A small image VAE, trained from scratch: encoder num experts 8, batches of 64.
Rows from block 3 of the encoder of a small image VAE, named by matrix and row number. Rows with one number within an expert belong to one neuron, the router's apart. Each number is 500 + 40 x the weight over its row's rms, rounded and kept within 0 to 999. All counts start at 0. Numbers have three digits each.
Before each expert's rows are labels from the 100 images, of 14976, where the router gives the expert most weight on average: "place" is the part of the image that holds the peak. Only what is clearly more common there than usual is listed. The data: retinal OCT scans (Kermany 2017).
# router: router (encoder.blocks.3.mlp.router.weight, 8x64), inputs 0-63
# up: expert up (encoder.blocks.3.mlp.up, 8x32x64), inputs 0-63
# down: expert down (encoder.blocks.3.mlp.down, 8x64x32, transposed), outputs 0-63

# expert 4
place: middle right
router.4:506496455469526549474538503536556536442401499468513517560468482556507530533452470441523516543515485492473558493442546452504390472556473477553502454483445524494476516472535492444519525407488499
up.0:558492571497535474530496475481529526577472447501505459497464477457481431534442468538444507554531491423408523405499552499558492540467509486444543509514553530502459482471512497519558484552462534
down.0:465484490486438492467510552469460475503528517488505559510476543510394548506521578465470444524465567437447458518507560419522490445501516450496469481458496465465478501522455577546565534471542524
up.1:507578516559535520538422473544454442476481461435564520507478563454534538561492544501584501451534536475513508548544485577476479513444492479452459530481503471482486489488438533562468473533461526
down.1:481507435501446468480508555470477493479526566532522549510457476501361517507496571478485542493499598502450533510506496414509464475551584485510475509465529515536513560494525540515487489438508549
up.2:534504582549507514539499493471497485511495485499479527454449497523534425470495455536540445537497434498414472530472545542528491447390574536503506437504523500461449499517523502545581530431489532
down.2:560499502409485499525515487483535499496509478540510552505483448566458560483477542559589513498492594463530556488484502514542502494560467438542430558492520526494494543474523561490539535438547560
up.3:459509576488583562518466480488488519499456641460539490513590556490520421502475524504500477473528473519489507490511434503493487457521469497486565444428469508513571530487503535545462471482493503
down.3:433493506491429480470518491402460531465500493487526544504507512507424583538532565494543508517547609473519501508540516375477509478552497422481482482488480500523543531532465460492514463496496504
up.4:505542469533517497461423532565467443493490440519577522475474465472522509518526488578483450453499564483511482510455501457429513502517521488459544494420587521467494426529449500544537450445509449
down.4:477459458463518512481504514382479523479519520510491594512451484521422578509496541422500473479512569519468537501492497430507556531537529501540415477495508582505529507545504526571450502490498514
up.5:535416518464525463575514448581406506575540452545502483517528529542479539498457551501490522467498514533511456553464479506501519539542512487537498544479473519477458461533503573549456592456488525
down.5:474468429470446523504501485438537488504503498425465577513515472513416551484508531446500520496506633486554535536535507400532457496531534444518474510502478498488507520490501509475485594468484538
up.6:377565429510550524525468500545487479463481523504483545517465512558428528510535539496520472481533481505463577540550473497535433499514541461531481425484498467544466477553494539585492540498513450
down.6:500450479434510449519473516409474471494524500475491466515442498522364576512451569490538490457536584550487545530460528428535502491501471484473438518467500503522531536532491481497448501498500556
up.7:511491527550502490526485542473472445436531524500581507493562495526477458484475561411525478467497508560518465508551417520512503463453454468502480500490521449442436481544425541587480573542515486
down.7:507465461459524481499482493446442460441523512449531492541418513593437581550485527454520502501553557494502458483545550415494470530526549485489405518530468506522534475512525502482458515437528477
up.8:501499539461547475478492438438460457501500477566496549460474428539429464519523453532489455411447466470437437488523452472502491459502552474551499474542476558458482455519501501566468475549561471
down.8:517485463526498460516528501457487508487494461478493567527485526479425548556467534484556557508516564549502584562489472374486514500559590521493429467492550474557508526537474482478481488493537531
up.9:462514532467517439488423490547460466464542576530508487480461487515520454529463540546433508464485475449500441535490494567519477494427482445480509507427502533448487392545509493583521467547505506
down.9:473453482519477526471489533494458566517551528480496545542465538559407559511509533514516482514507565536482513505550481409556465457527595472469429546483542517467501460517530485542480464429528553
up.10:464574542555556451556425454534461470536521462560533502456458508415439459526508495526469522469508523457508431504478507500501550491505503518507558462586482470495523464470461474567490550575498527
down.10:473474507424502439484478567480452523472535503471509553544470490489396585455472513486500556513507614505462526487454505373485498481531478488481441512489521491523510518514478520446549469477483489
up.11:512495454497499503494492408506569466435568528458479515524530459450466550536522474454426483437503488474489506515496442543492594501479528468512484553512509557389499481499467527486439539567520529
down.11:473513467566490475517522515496528506523528482475578550521424529554399546525485552476503480517487574504453514548503488418497458445505503471460429483444567471478510560489485547527506574497536554
up.12:457497527420484477494457417561507545525564502545559501464526456545544491497523437513518504467518419451504473529490522495443507568455575497531470434479498540544562483466491459452516458551534531
down.12:449515509464485525515508453519470478495502525600462484431559473563576553516534498464491440456529572552565484565520573524499515483532497506520501469457499476559477528498473515455541509434412498
up.13:466511507425517533534500490496520532523469524523475472506491506472412501481563477518471480459437478512549392451492509485470608513452480462526493397513493439535488476491527516468519498513565591
down.13:496427462537515497503501512542482467513556508489479507528506473536440550557482452454540476525460613591465503528463439450531449524547592517480438499445509511461468480484510504460527493438474543
up.14:508460512540539557524582520529518532513532527509462511459393524485570505509434498548525442502604488461506535409484517526538490463473542557489549462473565458499441495495482495492529489479516554
down.14:510531493508522475432568493588463518495506540501500470462530528503574445523479475569469475429544531450522492472520453525510480575515535460514554564463471521459437439531529460418490528556540489
up.15:412476512478536486517480519507467473552525526488462404574462523498497430545500537486542473485542523512512538523528528500455538543512536494449606562502586519498489470558498550573457541500522532
down.15:504476450445442446443504487471503510553547519485557543467446548508396547551471549492471517490489578482479510487522543435490467487542526441514422527450477470454466514545440498475477514484510575
up.16:484548514495525488510521486448397472499531449547489485525501516556462510533562531498436493477436485432518544459498507591481496492510517542530459491552478444605465511502499520454485590431486529
down.16:522500426468464516495494494445535478465516486504522528508478480518413568535496625521532523516466569483551522531534490381571485498538560489506419501490533488470488533520439488459489466495481492
up.17:491493485543496523525478526484474521578534503549468510476565445452498568497541484499479502448437514514544592485587480528525556557491499517495488531603550503473480448473512557560485531412494510
down.17:474472448446484515501520570390492560514500492462519560509457505475385555519508526510549447525486568475503458528547518400520479521486491444488399487502482474520536489467527508523497475501473507
up.18:500473584634506491523488504446520481509525468492516595496506491517513556483454481533503504520556538450483564509489530489563495514480506638478494531492544568528501492513512518514523487442451480
down.18:480522486478467444565477528453462555533516441457514611549544512467478536453488527468533503504541531545477469570445502437474538544510559467497482462474532521538515610561481529512545484505520521
up.19:482464511546493506540426442456476451456506429509491589512495492526393523489533546474539535522542498503499484520487527535455546415484554496544510460586537516496477453540469566495535495443542506
down.19:485425463451459468468488567427503538488503507464603569522448524481480581512491534522537481518477558477525537532538554417484484502460533459562424505504501449542516479544484498504516489462497557
up.20:484578483458511453481468434539470417434503494571500488494524408484459539503491462480504489525452555465419498512445443478493534503507555497521497567553514513487479482529488543502604485493567501
down.20:501507490424478479504515523413450482458497532459515535523452538552407576551455543480519522518526571472455495537503493375553483443493542507536471465477503450526552456496512464500507532473503497
up.21:494593436481456411495423484497506493467522477449493539469479552522482513462466583485497430475513502449518552553559515525501511547476514508521549505486526547502531415551411480548509499494449505
down.21:507468454447455470549478499440468525499503563511502556486505517513405554493498543483526514469517643479489515530464540421534545487500558457502457482443480476531481507532469543470480508483542580
up.22:547478558519483547525493489508496438502495492549474472523489530492484579494479469544507471517531461491468553559494513507568425544476542618540486598508540551533478523492511509515561505444425445
down.22:540488555563464531484525540443473520474482480523500642504492536502502518446482504508502520474535518514475505546512459471535497587504575488477521478540518579478498603527500519571464519543535552
up.23:487577447521600479610453442503513499415512466510471445506485455506471513420504521546501463475495446565493488519605436499472523497500486470516460515509529569472520497481490524520507514483496541
down.23:483512448478509495501487556439504506497526524491545541537486506501381531492442529472492452498457581494453572460494521445510477455576539543517362453511475506554486459504490481494468531502501495
up.24:459468537490543481539468486486468529528496509526458529454541438505455491521478537582481456403492476488525508463581449546443521449510501483485592452408491541522486463501415452496473466471501517
down.24:492535437485472467458530535468465462462539492493564537475479563557438561512513535517501460566510583457551551470501504416476469492570541454548456420465505509530516560515491514563518486477513523
up.25:523576452472534521494455466439396489497589506509547462507492502565480445467424532467561483511499501449489574530504503536486428563491490436450510512491482512466472455476481526496459552515501441
down.25:493522485446507442505489520477473529485503474444513565567486527499410622559441502478500534508512551582510467546490450407519465472519551451494434465476464492520498502547521507483487537483530543
up.26:552546431438512467487519473507492519488484455589499501531522471464491522475477499408367557481493456522436476496510475551506449531553482525510517514539467590499516476496509480465578496449501477
down.26:550516464509471519550495539373476518478483431460534521533436531520340492524491541542520475494534536559465536485528507549508503440531510485518454465492510523502506525508487500545542521447480515
up.27:482488479473521476528443506502483524470508536457529429499448562471465539535491510490534533509543467468454379469500407530493507550482523478467477515513443433499474557546512564566505556535569455
down.27:490448465476461499526532480468477509489517497490447508531467462503403550559447537453486481508522628509509526536479498415505476518491518516535446448552574488529467496532440544458501556443496558
up.28:537545475511478426577475470493443490516512464481532460501527465487445578497463484566447561454529549514479583483518436502589511522491480574470510424510524521543554443468496521500525529538484484
down.28:503467538485467450538546511459499512479462538406473520540470536496351537477433519442518459474512550496491530511466469444538510477477549457480464482463525517523508474461453511528486503468415437
up.29:462526520577505468570461449583442452460569528549525510536544479488545476425489520493434540475468533465497504449563458521488491509439531499447481467482520500443449440551445472497510527476456473
down.29:535586477417504546518499514510416501489452492454531551466478553529425482563480507505535532525487619534476528492461531407516461486528547462527419453512494512516484506500507508446497513504518540
up.30:461507462441480475440497518564507482446498532490439477475468486532450527475545501464540477471518457551542378400465449465443557494479543446546535513486457473485490489515497544486475498429545511
down.30:448593521503518494528489456491451469530508484505535439530528400526526533511462464532513478515521456550504509541515483505479525538518546515517472515432508450542549595428575539434448461547522465

# expert 6
place: bottom right; bottom left
router.6:531568417455557541538494558475441452523519548547555491489556469546436489462527523499459520455461505527478491456511450539539446516457476505499493510533445575460510482553479521586527472457545535
up.0:498439561471528508458471462517477560416491495489511565553525542561538519544526514453510547470496546524473461566415479443400526518510469460496453509526488450554560523551458512483503453503498475
down.0:515505447520472509427538539553527469552490491474510487508414497471566501552581494518514534492610514471539513505537413538582456550534477444484508507519493487544437555495475570503494470505491504
up.1:532486461515535498498544570484583463537451450520469506498477524507546431525444513539524507577516512485474541426582498550556481500500494498483479460507485627470516484550518441511506501466507424
down.1:525440568469489516582509439514507507473548509485520517497511476486558502514496549453511548489517511533471456580451500515507440510528524506474427495472512447471507539506412566523471396448573446
up.2:495467500562544514499499520579488526503500448440517559513480484490545413554457503502551508655559448477465502471565500522513539448493498553478507533503480511516495534522483435433492503514462490
down.2:535507497537476532458517473529469500600457516475549479499515558504552538499461513444536592519579488523498536511517473521500442502544525493475558506510452482495538549483380499585491430521456499
up.3:476544495556517475528569517463527464507473473482456528519478527442497476479465537483442441551503517486507523548581596438508469473466486512544528480449618444484460505450537474470470540514464556
down.3:525463521542478524570489425453488532409455442547508508495495496478443509432516432473473440556370511498460501519531541501481498404464482487504492467490487478495547456495506514486452550509465508
up.4:536519469509505494486603462431492490537477529551504469512525557537417603470549511504425526393502569486529562488482517475520459509559461462544489508538524509443510489506460526503504492463501468
down.4:498535539434509463497464583436418492481544509491521540477415468512507540527499516473481465483483562511488542516445494542545506535524432491554436564481546555498497461592460508463506575471513501
up.5:482544547566538512592491426496483474527474529516460474507493504527528503482493484496449556502517480487556519489525519447551497467472434552529500471538523586451550482489569512495509618501470591
down.5:506486442473519497524506473466461577511481465465493521457486522479452513497525482550484429552413519485484448502447567518468485459391528501523498460516501484483557436500587451518489557526433564
up.6:444434524494481477558479489495521485500479451500520529463441601454500480450406519496452476432458534433485522575526513458480509558443538558506547471492466452539481466496507573534485508468470466
down.6:471512487465547555545497454469473446478498494483470486470507548471481488406410422514502511580436444530446468517486492502517487432525460488508452502451460461437538537496586486567499527501538472
up.7:506504502528456478502496477507511496461426497596419448564533519439541475489510475561544472494465492479519461490497490481556489430442543564569583496517503481544544471580491505494433548510463478
down.7:445535512456550505493482539445464449452522452456572522499569508564454423441441464569528475468424477499495515492517565506456550469447539502523487477498475531436540485508575491497525504532475457
up.8:493481463384480534426528562428554585480471505505515546507469509538419468464574489489552484528440494533531478417564550465529499542508470470497506503517469551517545518511539485467481506494522498
down.8:480503558428541537401539456499484607415537458530446514533493501583502488506493504462512519537485525548527463498456514506451504493450486568507473484483541514515524567527502504455508427494555450
up.9:493545493552491445511563553495487509569574505477527507491505488518410423495578499517462508498577545482562505502484471587507513410457465498572501531429532483482530488506520547513477506517529554
down.9:434457497458513514514462498427518507419448464560478445537490525461445474428522488501525482538395540501491435466489504438472500395514513507482488541560554469474541470517555485530534495522492484
up.10:475497504506471484483539559554505453460416467533480475544539539409540455536449484488439510503528474454499523468487519570601417496540531448506547505502533528522474541482572463481513477548451526
down.10:507497453525502481525451448507479442436454458518554558530484540508425483464495462461482486492494503518371470492470576463548485456518454549492532478546473507478561560473548484516486468465422455
up.11:512475527586488511475474468531440429505510506514515479457534462491552530476493498579428475507464469516581495497509586472512509518506584523470533458569511508542494519534523559509538532498402575
down.11:508438471508538571558460470441518442477506523458468547491494512482427505487465450535478465512419565551467511463481588492438562496524435483489487459497498473492616526473533492514515508518472457
up.12:453486509555459506468567513480569510499534547487439449504463560520477498482498509552525454517508462442544474547439484458446485596479561501514481502484563443551454513489588530448452525489547476
down.12:447479546510496517607499465484497531428410510510513476459444498481439469480512468492452466542403459494478452499545526535523510452421520471467482537515514497460499550482583440504455484510449479
up.13:463530504517433491524484513488504462487474472559492565395457471503491471459532444483520409483533496498454429415516509530430466461481495520540485435473531482454442512462554482505513544435543543
down.13:527511478563547542519488473414492480450569494509493517504516452474467487467503447482563464498420488513460476518487558485441495496497428559519525549439585480463549464495580485574432490500479486
up.14:503452555476537538459432407481478508485471534435497550506513475514552507539510535497591523631528464487463450571485494458459573450480491569490483483456474479507506533512502526480476489499532514
down.14:511487412540477535492546489477539507550537497512510471570489495484539481479462498526510596510492423472499541553556457531508526421504500488430550452498492473523522556481466553614468462476451476
up.15:537445431432414485518552556427558506533491494454477446512504523507432513489504495544554466571447530513561550474509595463481499529474484518523491478475486563550494496508464440532464488478505450
down.15:541512574478493564482549426483466575470512535556489575570513505583528539489485493467530515531519557550544541512504538535489560532497499534529488595433519495529523520548482432493490531461533497
up.16:474529445501530461450483480513560541515521485476477473545497533454469487594452469484466533504502468437522430475580476487532504497452522591516499486556573467516485497435529569473552539428487549
down.16:546495521457517570537508487445483471465476502515477481542484485467470418465440507481538462504377555482472416419465524468455558471462448504479508485542521463436547486509578485495491498483486473
up.17:458577451508552430502478431437467512426508520459467521421464541490568537535498476477444530459512495487453467509531529527461538495467514529507508480464506509514519506480619433483449554488447489
down.17:522453600450534491576446469439552491423534484496551513511520492520474495470512469525511530515431503575494496522472496518476513432461443482489512530472535490470541424479608449478443490494492460
up.18:538479486464472523514551516509534408493487445566451555498446551526435521430476504505503451457522535489561508448527560457423487530550506486514474505407514498476422485477524464527482521473425518
down.18:491519495541503498489513499491565556442507509523429500520538493520529442483471490452518440463400556507483456492513572529490548479484451496467490544480470500509553512524589449412525503508397558
up.19:455507547543549453533483509481588421473575438464444493469499488440489455510485504465504450505553455437551491482541522424529517548453531523437533465514523466541493505538552533510433468485457483
down.19:476429501480502564498471473435547474467469495462483495517511503494469563419509455513471447563407468506386482442502518520472563486534483525524460493571513570470532512519555479502532515447463506
up.20:476539521542454463558477485458482560541522471495500473532506463427523423473444476538449553493513475423514498539481530535540509540460526531500551550515463547496427440446475493530462554607500506
down.20:495507485483495444475472513454505532440537459459552559541544508447438461480469476474511457488389532559475485525508471532493540437477510504549507498500495446472550445460568523526524425551526410
up.21:493524559581477475468606462493510500575574506486520522462497455500388514487545498474419494449554537521514507497503481557525468417430524496540501523493503492462530481520498572510531517497487539
down.21:515529467450545560520447467420491417414544501507485489474541492528495468407514528549493503515406523494507535466491540452508473462486413481497439478502590496463505491512581495481511520493483491
up.22:480506516409530510502435494509455590508466553498509540489489523508566537521534503490561477505488525499487423550467451430446538454460491543489532541543500442459512527512481553496489468538621471
down.22:494493526447511527520457498485513508490493526510533501469458497417517504475506499456515565510478471508546450538523481492428542379422540503461540441512489403497534518505518547625519502501479540
up.23:505481559472506543467434513382494527518512549431507546525479497551447435515491498516599458621457498484483483504515483521540538458471541518518473531563512522512497518530533490440488456506539481
down.23:532431534509464527418501492492469496498531502476514503522503456502512501431498470517537566501529462477490432557517465532550487405455528521386534475523529480485489577473513510589534421493511456
up.24:520542415492436496494540516433482480457471532552521513510491543538468603471566479483408507379476544531554539488504470481512452522550450436521490484524481520466546519482502496525506511514530467
down.24:480540490438530493518549556500477534479470491536489485477498491499428510492490532486497456484516557540515523453429575539513502524554401501578423573492490541443527441548530492421508528533556482
up.25:551539563570530477517488452551503525485514490498524524496501542503602486470474486556444447469482507441494544545530570530500512436522452520516508475493551454481531504540453477514446580599445524
down.25:497483426485567505527472459442459431480456532442475530536541546503495465398495453527483434477416474477487503462430488568492475483452527523528438460527475489482536454477537482564498527469476457
up.26:525550472424492447571445509498535423494509482525476530526526469416469535517484516489493414508488534426441515521567463508543466507555557519475551502524590503560442484528474484498490522473541460
down.26:508491457503525523522447475430432489439536505487487531515543442536478403471493477526554475451389466493459465484491546449520516485459484486554422489553529490480508496424548437484476516517450524
up.27:518551476544467480536479500504446471537544520464470441495451568443471428524526505448518518556514519461484498497502456532506501427430464562476588482528552552526534498539518551579507506516410498
down.27:517442502517554568527463438471529516471513571524558547485499515583514452479497529515525436553399489499519481471564522552481534465460511470521487428454463440487587508517529470487511485494435511
up.28:590564613544490433527512435463494506535511511474542491457427542458486471441512484552484516483506511507472506478488550402537452490540487482466558527471496556561513488492514560516484510483439503
down.28:566457577492487524497413489446527482476493457533500481479471532461478480465468507490553493533406563564405485473442503511549489495492492493418499488532532446465600495499561490513531522510512475
up.29:442484610464513494525493509524495452502458524475485496485424430453429531465508467477549581496513456439552443454496565479501502470545510443505486452431477542514529529496499537552475550452541484
down.29:527469465483493563582446409475533540460482457537499541540519528450426535455479504540481454500454485505501481438454526480474523451509491537537464453483520466516520489530624459485458516553546529
up.30:536502457477536495489548539537479451544497443539504389524507529386477482524452510523465486515497559523510516491561468570551444467496497476527498398514458405464484501501510502552506526518475491
down.30:533447483508514456596452434404484587504515532537555566473517449526498486436531506485507488513483523516482486520513550540434539449488465495498508525491472471472572511475542538553501520446577548

# expert 7
place: top right
router.7:465547531488541463501505550478450401521544494605475432484459509496519485525544463459472508446512473516516460467558555495566459486481465428457554551518529535455548512474470526576530473472525495
up.0:496469479492549479475522524571426459473540473473518411486478507466523476516505505503449504435523542544484596452560454599551447492532418483502474498499509482411542487507478506489510521457498450
down.0:556519427543524488532533468509502560510538597557552574476535498516469500474517493509444454425474486547541513520438509496473525512499475494446490433426555528510511461477510551585541511450537478
up.1:482514444579495571483548528451472382471470505486459494507481533455487520439541469481482521505471516515526554545532525498516496480503469455564448509539411555487473476442510486567414522460479481
down.1:488472478472484474502418467506488505497512461513489495526531485450544498419466517492558464537436472511412452510560523452474534414451465490491511478513555446532482526485523521616519504446416519
up.2:550512480471510450490482457500498536460490548465460593483557548500441518480536456489456401473516501520513503556536471523507500471486539489414556433475462453526499431517432512592487527454518490
down.2:511435492428531487507427523523517528450543449473480564489547504536472493382483499469512406535448471486504507499521490474427500393443508483467469509563502496515530473507536481456507542491467550
up.3:521509561588458424587562497512521532569461511540483509533485439478458437481504486552470481484575458497482476440553529530547528552489483561463524464507480521452479439485479487488491525566552488
down.3:540494462476525474551495489463509473437522438523508522564464556476425500400480459477484443543428500475437486528526440473540501439441561541527461501492534441487509472490500534494523512493441583
up.4:536431512464439544524464462471515515523485554403507553506509505518495401501487516482575519641519506476451501542511528488519511461494520563497501482514478484599483533510521454517475499491518449
down.4:521484576448464534506510482453474470480495526490489499537521535500587561573473507497531585522583483472518480583444489547528483501504518524414536506485547433544486498449515533500488436485458428
up.5:533539477511582493516457452535466402525511481502473568496516541545453525517500510545482487392539544489504475449564462537488424525533502425552466488515468509485515514523468553519513511408476468
down.5:496511496481492497556490481513420491526556491500496578498515499451405493532448506424455445480422480520439470506507506471433550463501510496596434458472477539548513543534519516544525459534493566
up.6:514463445458564513478447451383533466552507515437515476544496458553463476519513540504507531453451517462496505465579530450563485466526486459493480482476530514481526450512523503594494520443493422
down.6:544456563506545476522462468504521532368512443531476527494505449536473432432490489483484411508446431459489498467502557542527498473464459495561460491482502519486581513461539492460501530470514545
up.7:518594488458520467496505477471480521488566535479459540448487428507535506513515500528551437503537509423542504555507514472526534509468459593501497587519532516512420530495547489532496575426555511
down.7:552479499442564489495451467448496494467472512498491526476552479462434514453464462537493489583513530519491514482621488531486534385438507466540488462482487546480552505524471456423523526468469525
up.8:455522498466475481539496473467464522554514513495505425423426527485489539474518528490510471524491513537528470568592526459492566428528489508483430449476535547529503501425495556588438512555474483
down.8:474483531475510480515514464447521545426561443593525556506538483503459465447453498480506478456523535430529429523505537538441499431474513494543472438496526521518572491479539483482575534524430544
up.9:416564480521444539456510492581500464499493505501447515475512495501481553438460508530456474471407495542549421442525543434499546550525484534477437462506447537565487509510444502481463529507539535
down.9:542547480444484478501439433489511449454559450494478488491468472442509461406490535576516523479408437530501525495511600514496516410435515515529473439496501506488540518502507511479526473469475543
up.10:530526457492543514468512538477511415502502495578555483501539512486550606468545493491426490376446561514517511507551454455503453505477473476513457499513497487449513486513474507580548540484547504
down.10:566543492508537432545512505464509541547529512557517516459543450531446449500535533532462445453466449535537539452456481524456504500546498452604410508478490534435552542489513545545519522505529479
up.11:479557487589507479513538494543463522586622523459524492473518449523418441482564558507462467458525533507563502500482488546536520451459477523547507570536503482479547477505490505463518514558509523
down.11:524480449472528499557477488445508492451550487514521514482506525492514462385519486455456424471411483511546442471571527520497479425434469457497422476509514531481512472541553502441501530471460552
up.12:490499588491511492547519492551511540518524487523532448539462535435519468532475483490485554516540468483486540465396544521546462531488570524504638455535535552432472514513529468527529486538498520
down.12:534491539479520429550466497535543467497502515570500563549527523486445475464438472504491441562491446414470485477474542454478425475416530461471507512450522459462559523427507488570492498461502506
up.13:514480558552528520426463559514492486439450460558534540506501558526523551565482523469484508493480428525422498483481475511476447467532504408484490527569471491499528525556495509472555434434467437
down.13:479519530542536494420501502504460493535444502468498502470433528456542577628517503479482600478552534494501546492488500458544474565530521515495482455544426492494449530479461465510536485463563521
up.14:531476477423491521536489439541507447519510602495445489486479525463481434518539533530532464436446473510600558530507462512454523515518558469423548465551495524486549453528508462506483507429502514
down.14:532447502534567531529430496536484510475517500499569483514545420511420473411489501500496456468444445518516476548532492500408504445440519496600459493545527470453552503464532523490492504479475536
up.15:536469513531497532504489485552480599559484564502495558511540506527488495547489532525560547589439475544477417588510519485489559477527467581483486501504489412554513536495495495542484527548487514
down.15:554440488500528516502415503429513490481507533559516601539528534478511515453497510422555540496437506520521503480481486493411506441491490512449493495494449450485512450461422506475478543428429491
up.16:444568449470535536451456429542500554511493495498509488493522472521470589446473515539542522506451478491480458506539514533544474500535605468433572486486559487559492434523507514504514440544446467
down.16:525536500441486467530483497427525517477496470514505622521474502494466450331452496439553453520460506486473479484524501504474478460408500457530535478516517470520555484510516478490497510495482526
up.17:517530548469565488574485489518454530597612488508512536494509503444564478491486494509489444453440539471549528499509472536491520413544533448509522469479448423537520522549495526525497545538455501
down.17:520469473489575545511455504435529529488494539587553529531516473488439462401470461522466453524439488471471492521524522494502454468520471476550467488540559537506494512496617549472472568523477544
up.18:504490500497476402512464531432551479537590482511530529490552513452485526524481509528448483455444503509581510568542492515574479542522515582508533493494543491555501485425455516519461586527528481
down.18:509518519496549489495477489449505495443570462532494511434479511463450461385468520417529438518441461556507466517507455478477495388500512505509484521515495498465506509532570519487539445489440575
up.19:464444475528526541471512529493549433408472442511509488495492542416457460485557501531514484472506566463521535554584543499486488499526567428467484514522510568492550508492526493568445571522474525
down.19:558491507521493511506470506432523547464533440504509515497513540556476483426458514483520440524415406530508450506568488526491545474469481475555537517591513451495490467532531544445506495431431549
up.20:476482448491493504509489445510554475542552538486466563477500525476492609531518477608549464524498549492538443498507470480508611550512512503455467504441525439560491496527500552546480499542455534
down.20:555449489455560487543477460441551501524516452491572588458525451474442444407460508495480478511458463480528521482509479494466523467458519493538484507554505468516602490505571500462508470496488583
up.21:507473577538552503515445426502483467573536501493487512500540532482408525497479545512535545442525479513462503531459545523489590491491517562468548582466459542521470539498420517531461509434519464
down.21:519437472470525501512445468462449529456525446514512610484517515433463506449466505465457359536504450557488455502497504490404513464438492477503477488482497488498518472460513511495497516481447559
up.22:451511594538483493550551529525533516532465516527453468563476516462497487492471482591465514514550497533494504505487525476505494510509494509446503459496527477472485349471488519485471525634469518
down.22:540495532430539468560432523503464497444467465507479548523480561473457470408513508506454474543467492497532428537516531460550567492470526537513510495582508474488509470544555545591526488525453557
up.23:428528497432506502519490501570471502505499541454503486498426551495500521569470496515574573526522537483476502591556524517557547513521480506494621453592505547519513501519512502523495546459494530
down.23:531498499474494490566487537498533444466534477517532590520479506421448448369454424442541477493467486517467469518529512539435462422485527480540494566463527488499516520474505520475515488533479555
up.24:505408523448541449499490497504406515535546532546501493487476503490480532510469526583538511484451534439464501492519487515534509477454574443437521461593563467518525472496480500454436546549441525
down.24:481451464464470545489454541465506472423495463466483544500564542487423487436532487509511439526453399475445461547524536523463545432472447518455482510536533495518530520522507530445530509411475525
up.25:479600511592519481541517427517478487575566539516482490518489479455515483508507466610523530489493550517512511510538523516520492439451520538484559485479489483566506433555452504535477565461443493
down.25:512399493469523483497456496462495515433501456533520509506508521487403507402441530507495532510420489489520460607496525539494527442444525506498456534420518420456515491526548482494525502485489512
up.26:503508461434554531477482454538448461522492542487457473505543539458438511492503501475537527427503539518560441462534480480474600473495521509463503402489481434551470456419531538537453495488479556
down.26:509475479481478516523506448456491508464555492573460529509493564487496521381448458491494482511476417459444461472449439503488488383465531489544482526503444517467524468539529510514448486451446538
up.27:506488622469463556483442522513513575519488523476495512547504571519534477532479478509529533581412559523480527477523533491562536431464505510457545506547465488587526514494527455541532475508490456
down.27:484502573554521531480487541487483520418481520450543459453511493527491512507531570533521565519531465472531527475533501450462483464543511499364561469520467451469473498458462590554533521530502471
up.28:522542498496439505477461467491535557530519558476428509538503441502445572485508496572544531538473545492512473494471467422505549535451464475465518404482490486496546490483537536494466573566534583
down.28:455481436412495571535447439480533502439478513547551505452451503533427522435506439473469441481449514520442493498514426576480461449452492530522491561503513471483574517497501490473506493489489531
up.29:498475489503439496455390504492496615515504595478513504486505485550528482527490514500592507589431493506461477533520504467508560469479504541473477471472473479566547474538488453440482473552476509
down.29:456489553442513497424429472506512526525517555490473530504489535526566528545553561525507596564532515548530469509558463506484572427476500486449511479455532474565472504484465507442463482432529517
up.30:470602465460551512559489516465494496511450521457526505507492547435476536486566463520450504450466518479556478503474504538457553531546555542407581507415534494546487462476507509557500526478467466
down.30:468505536523483560495415508488468522473503459563461512553497489502466426386502537455500417496482486518445500551523505503482509429453478504544505450523502462433571529516596502454484500464484475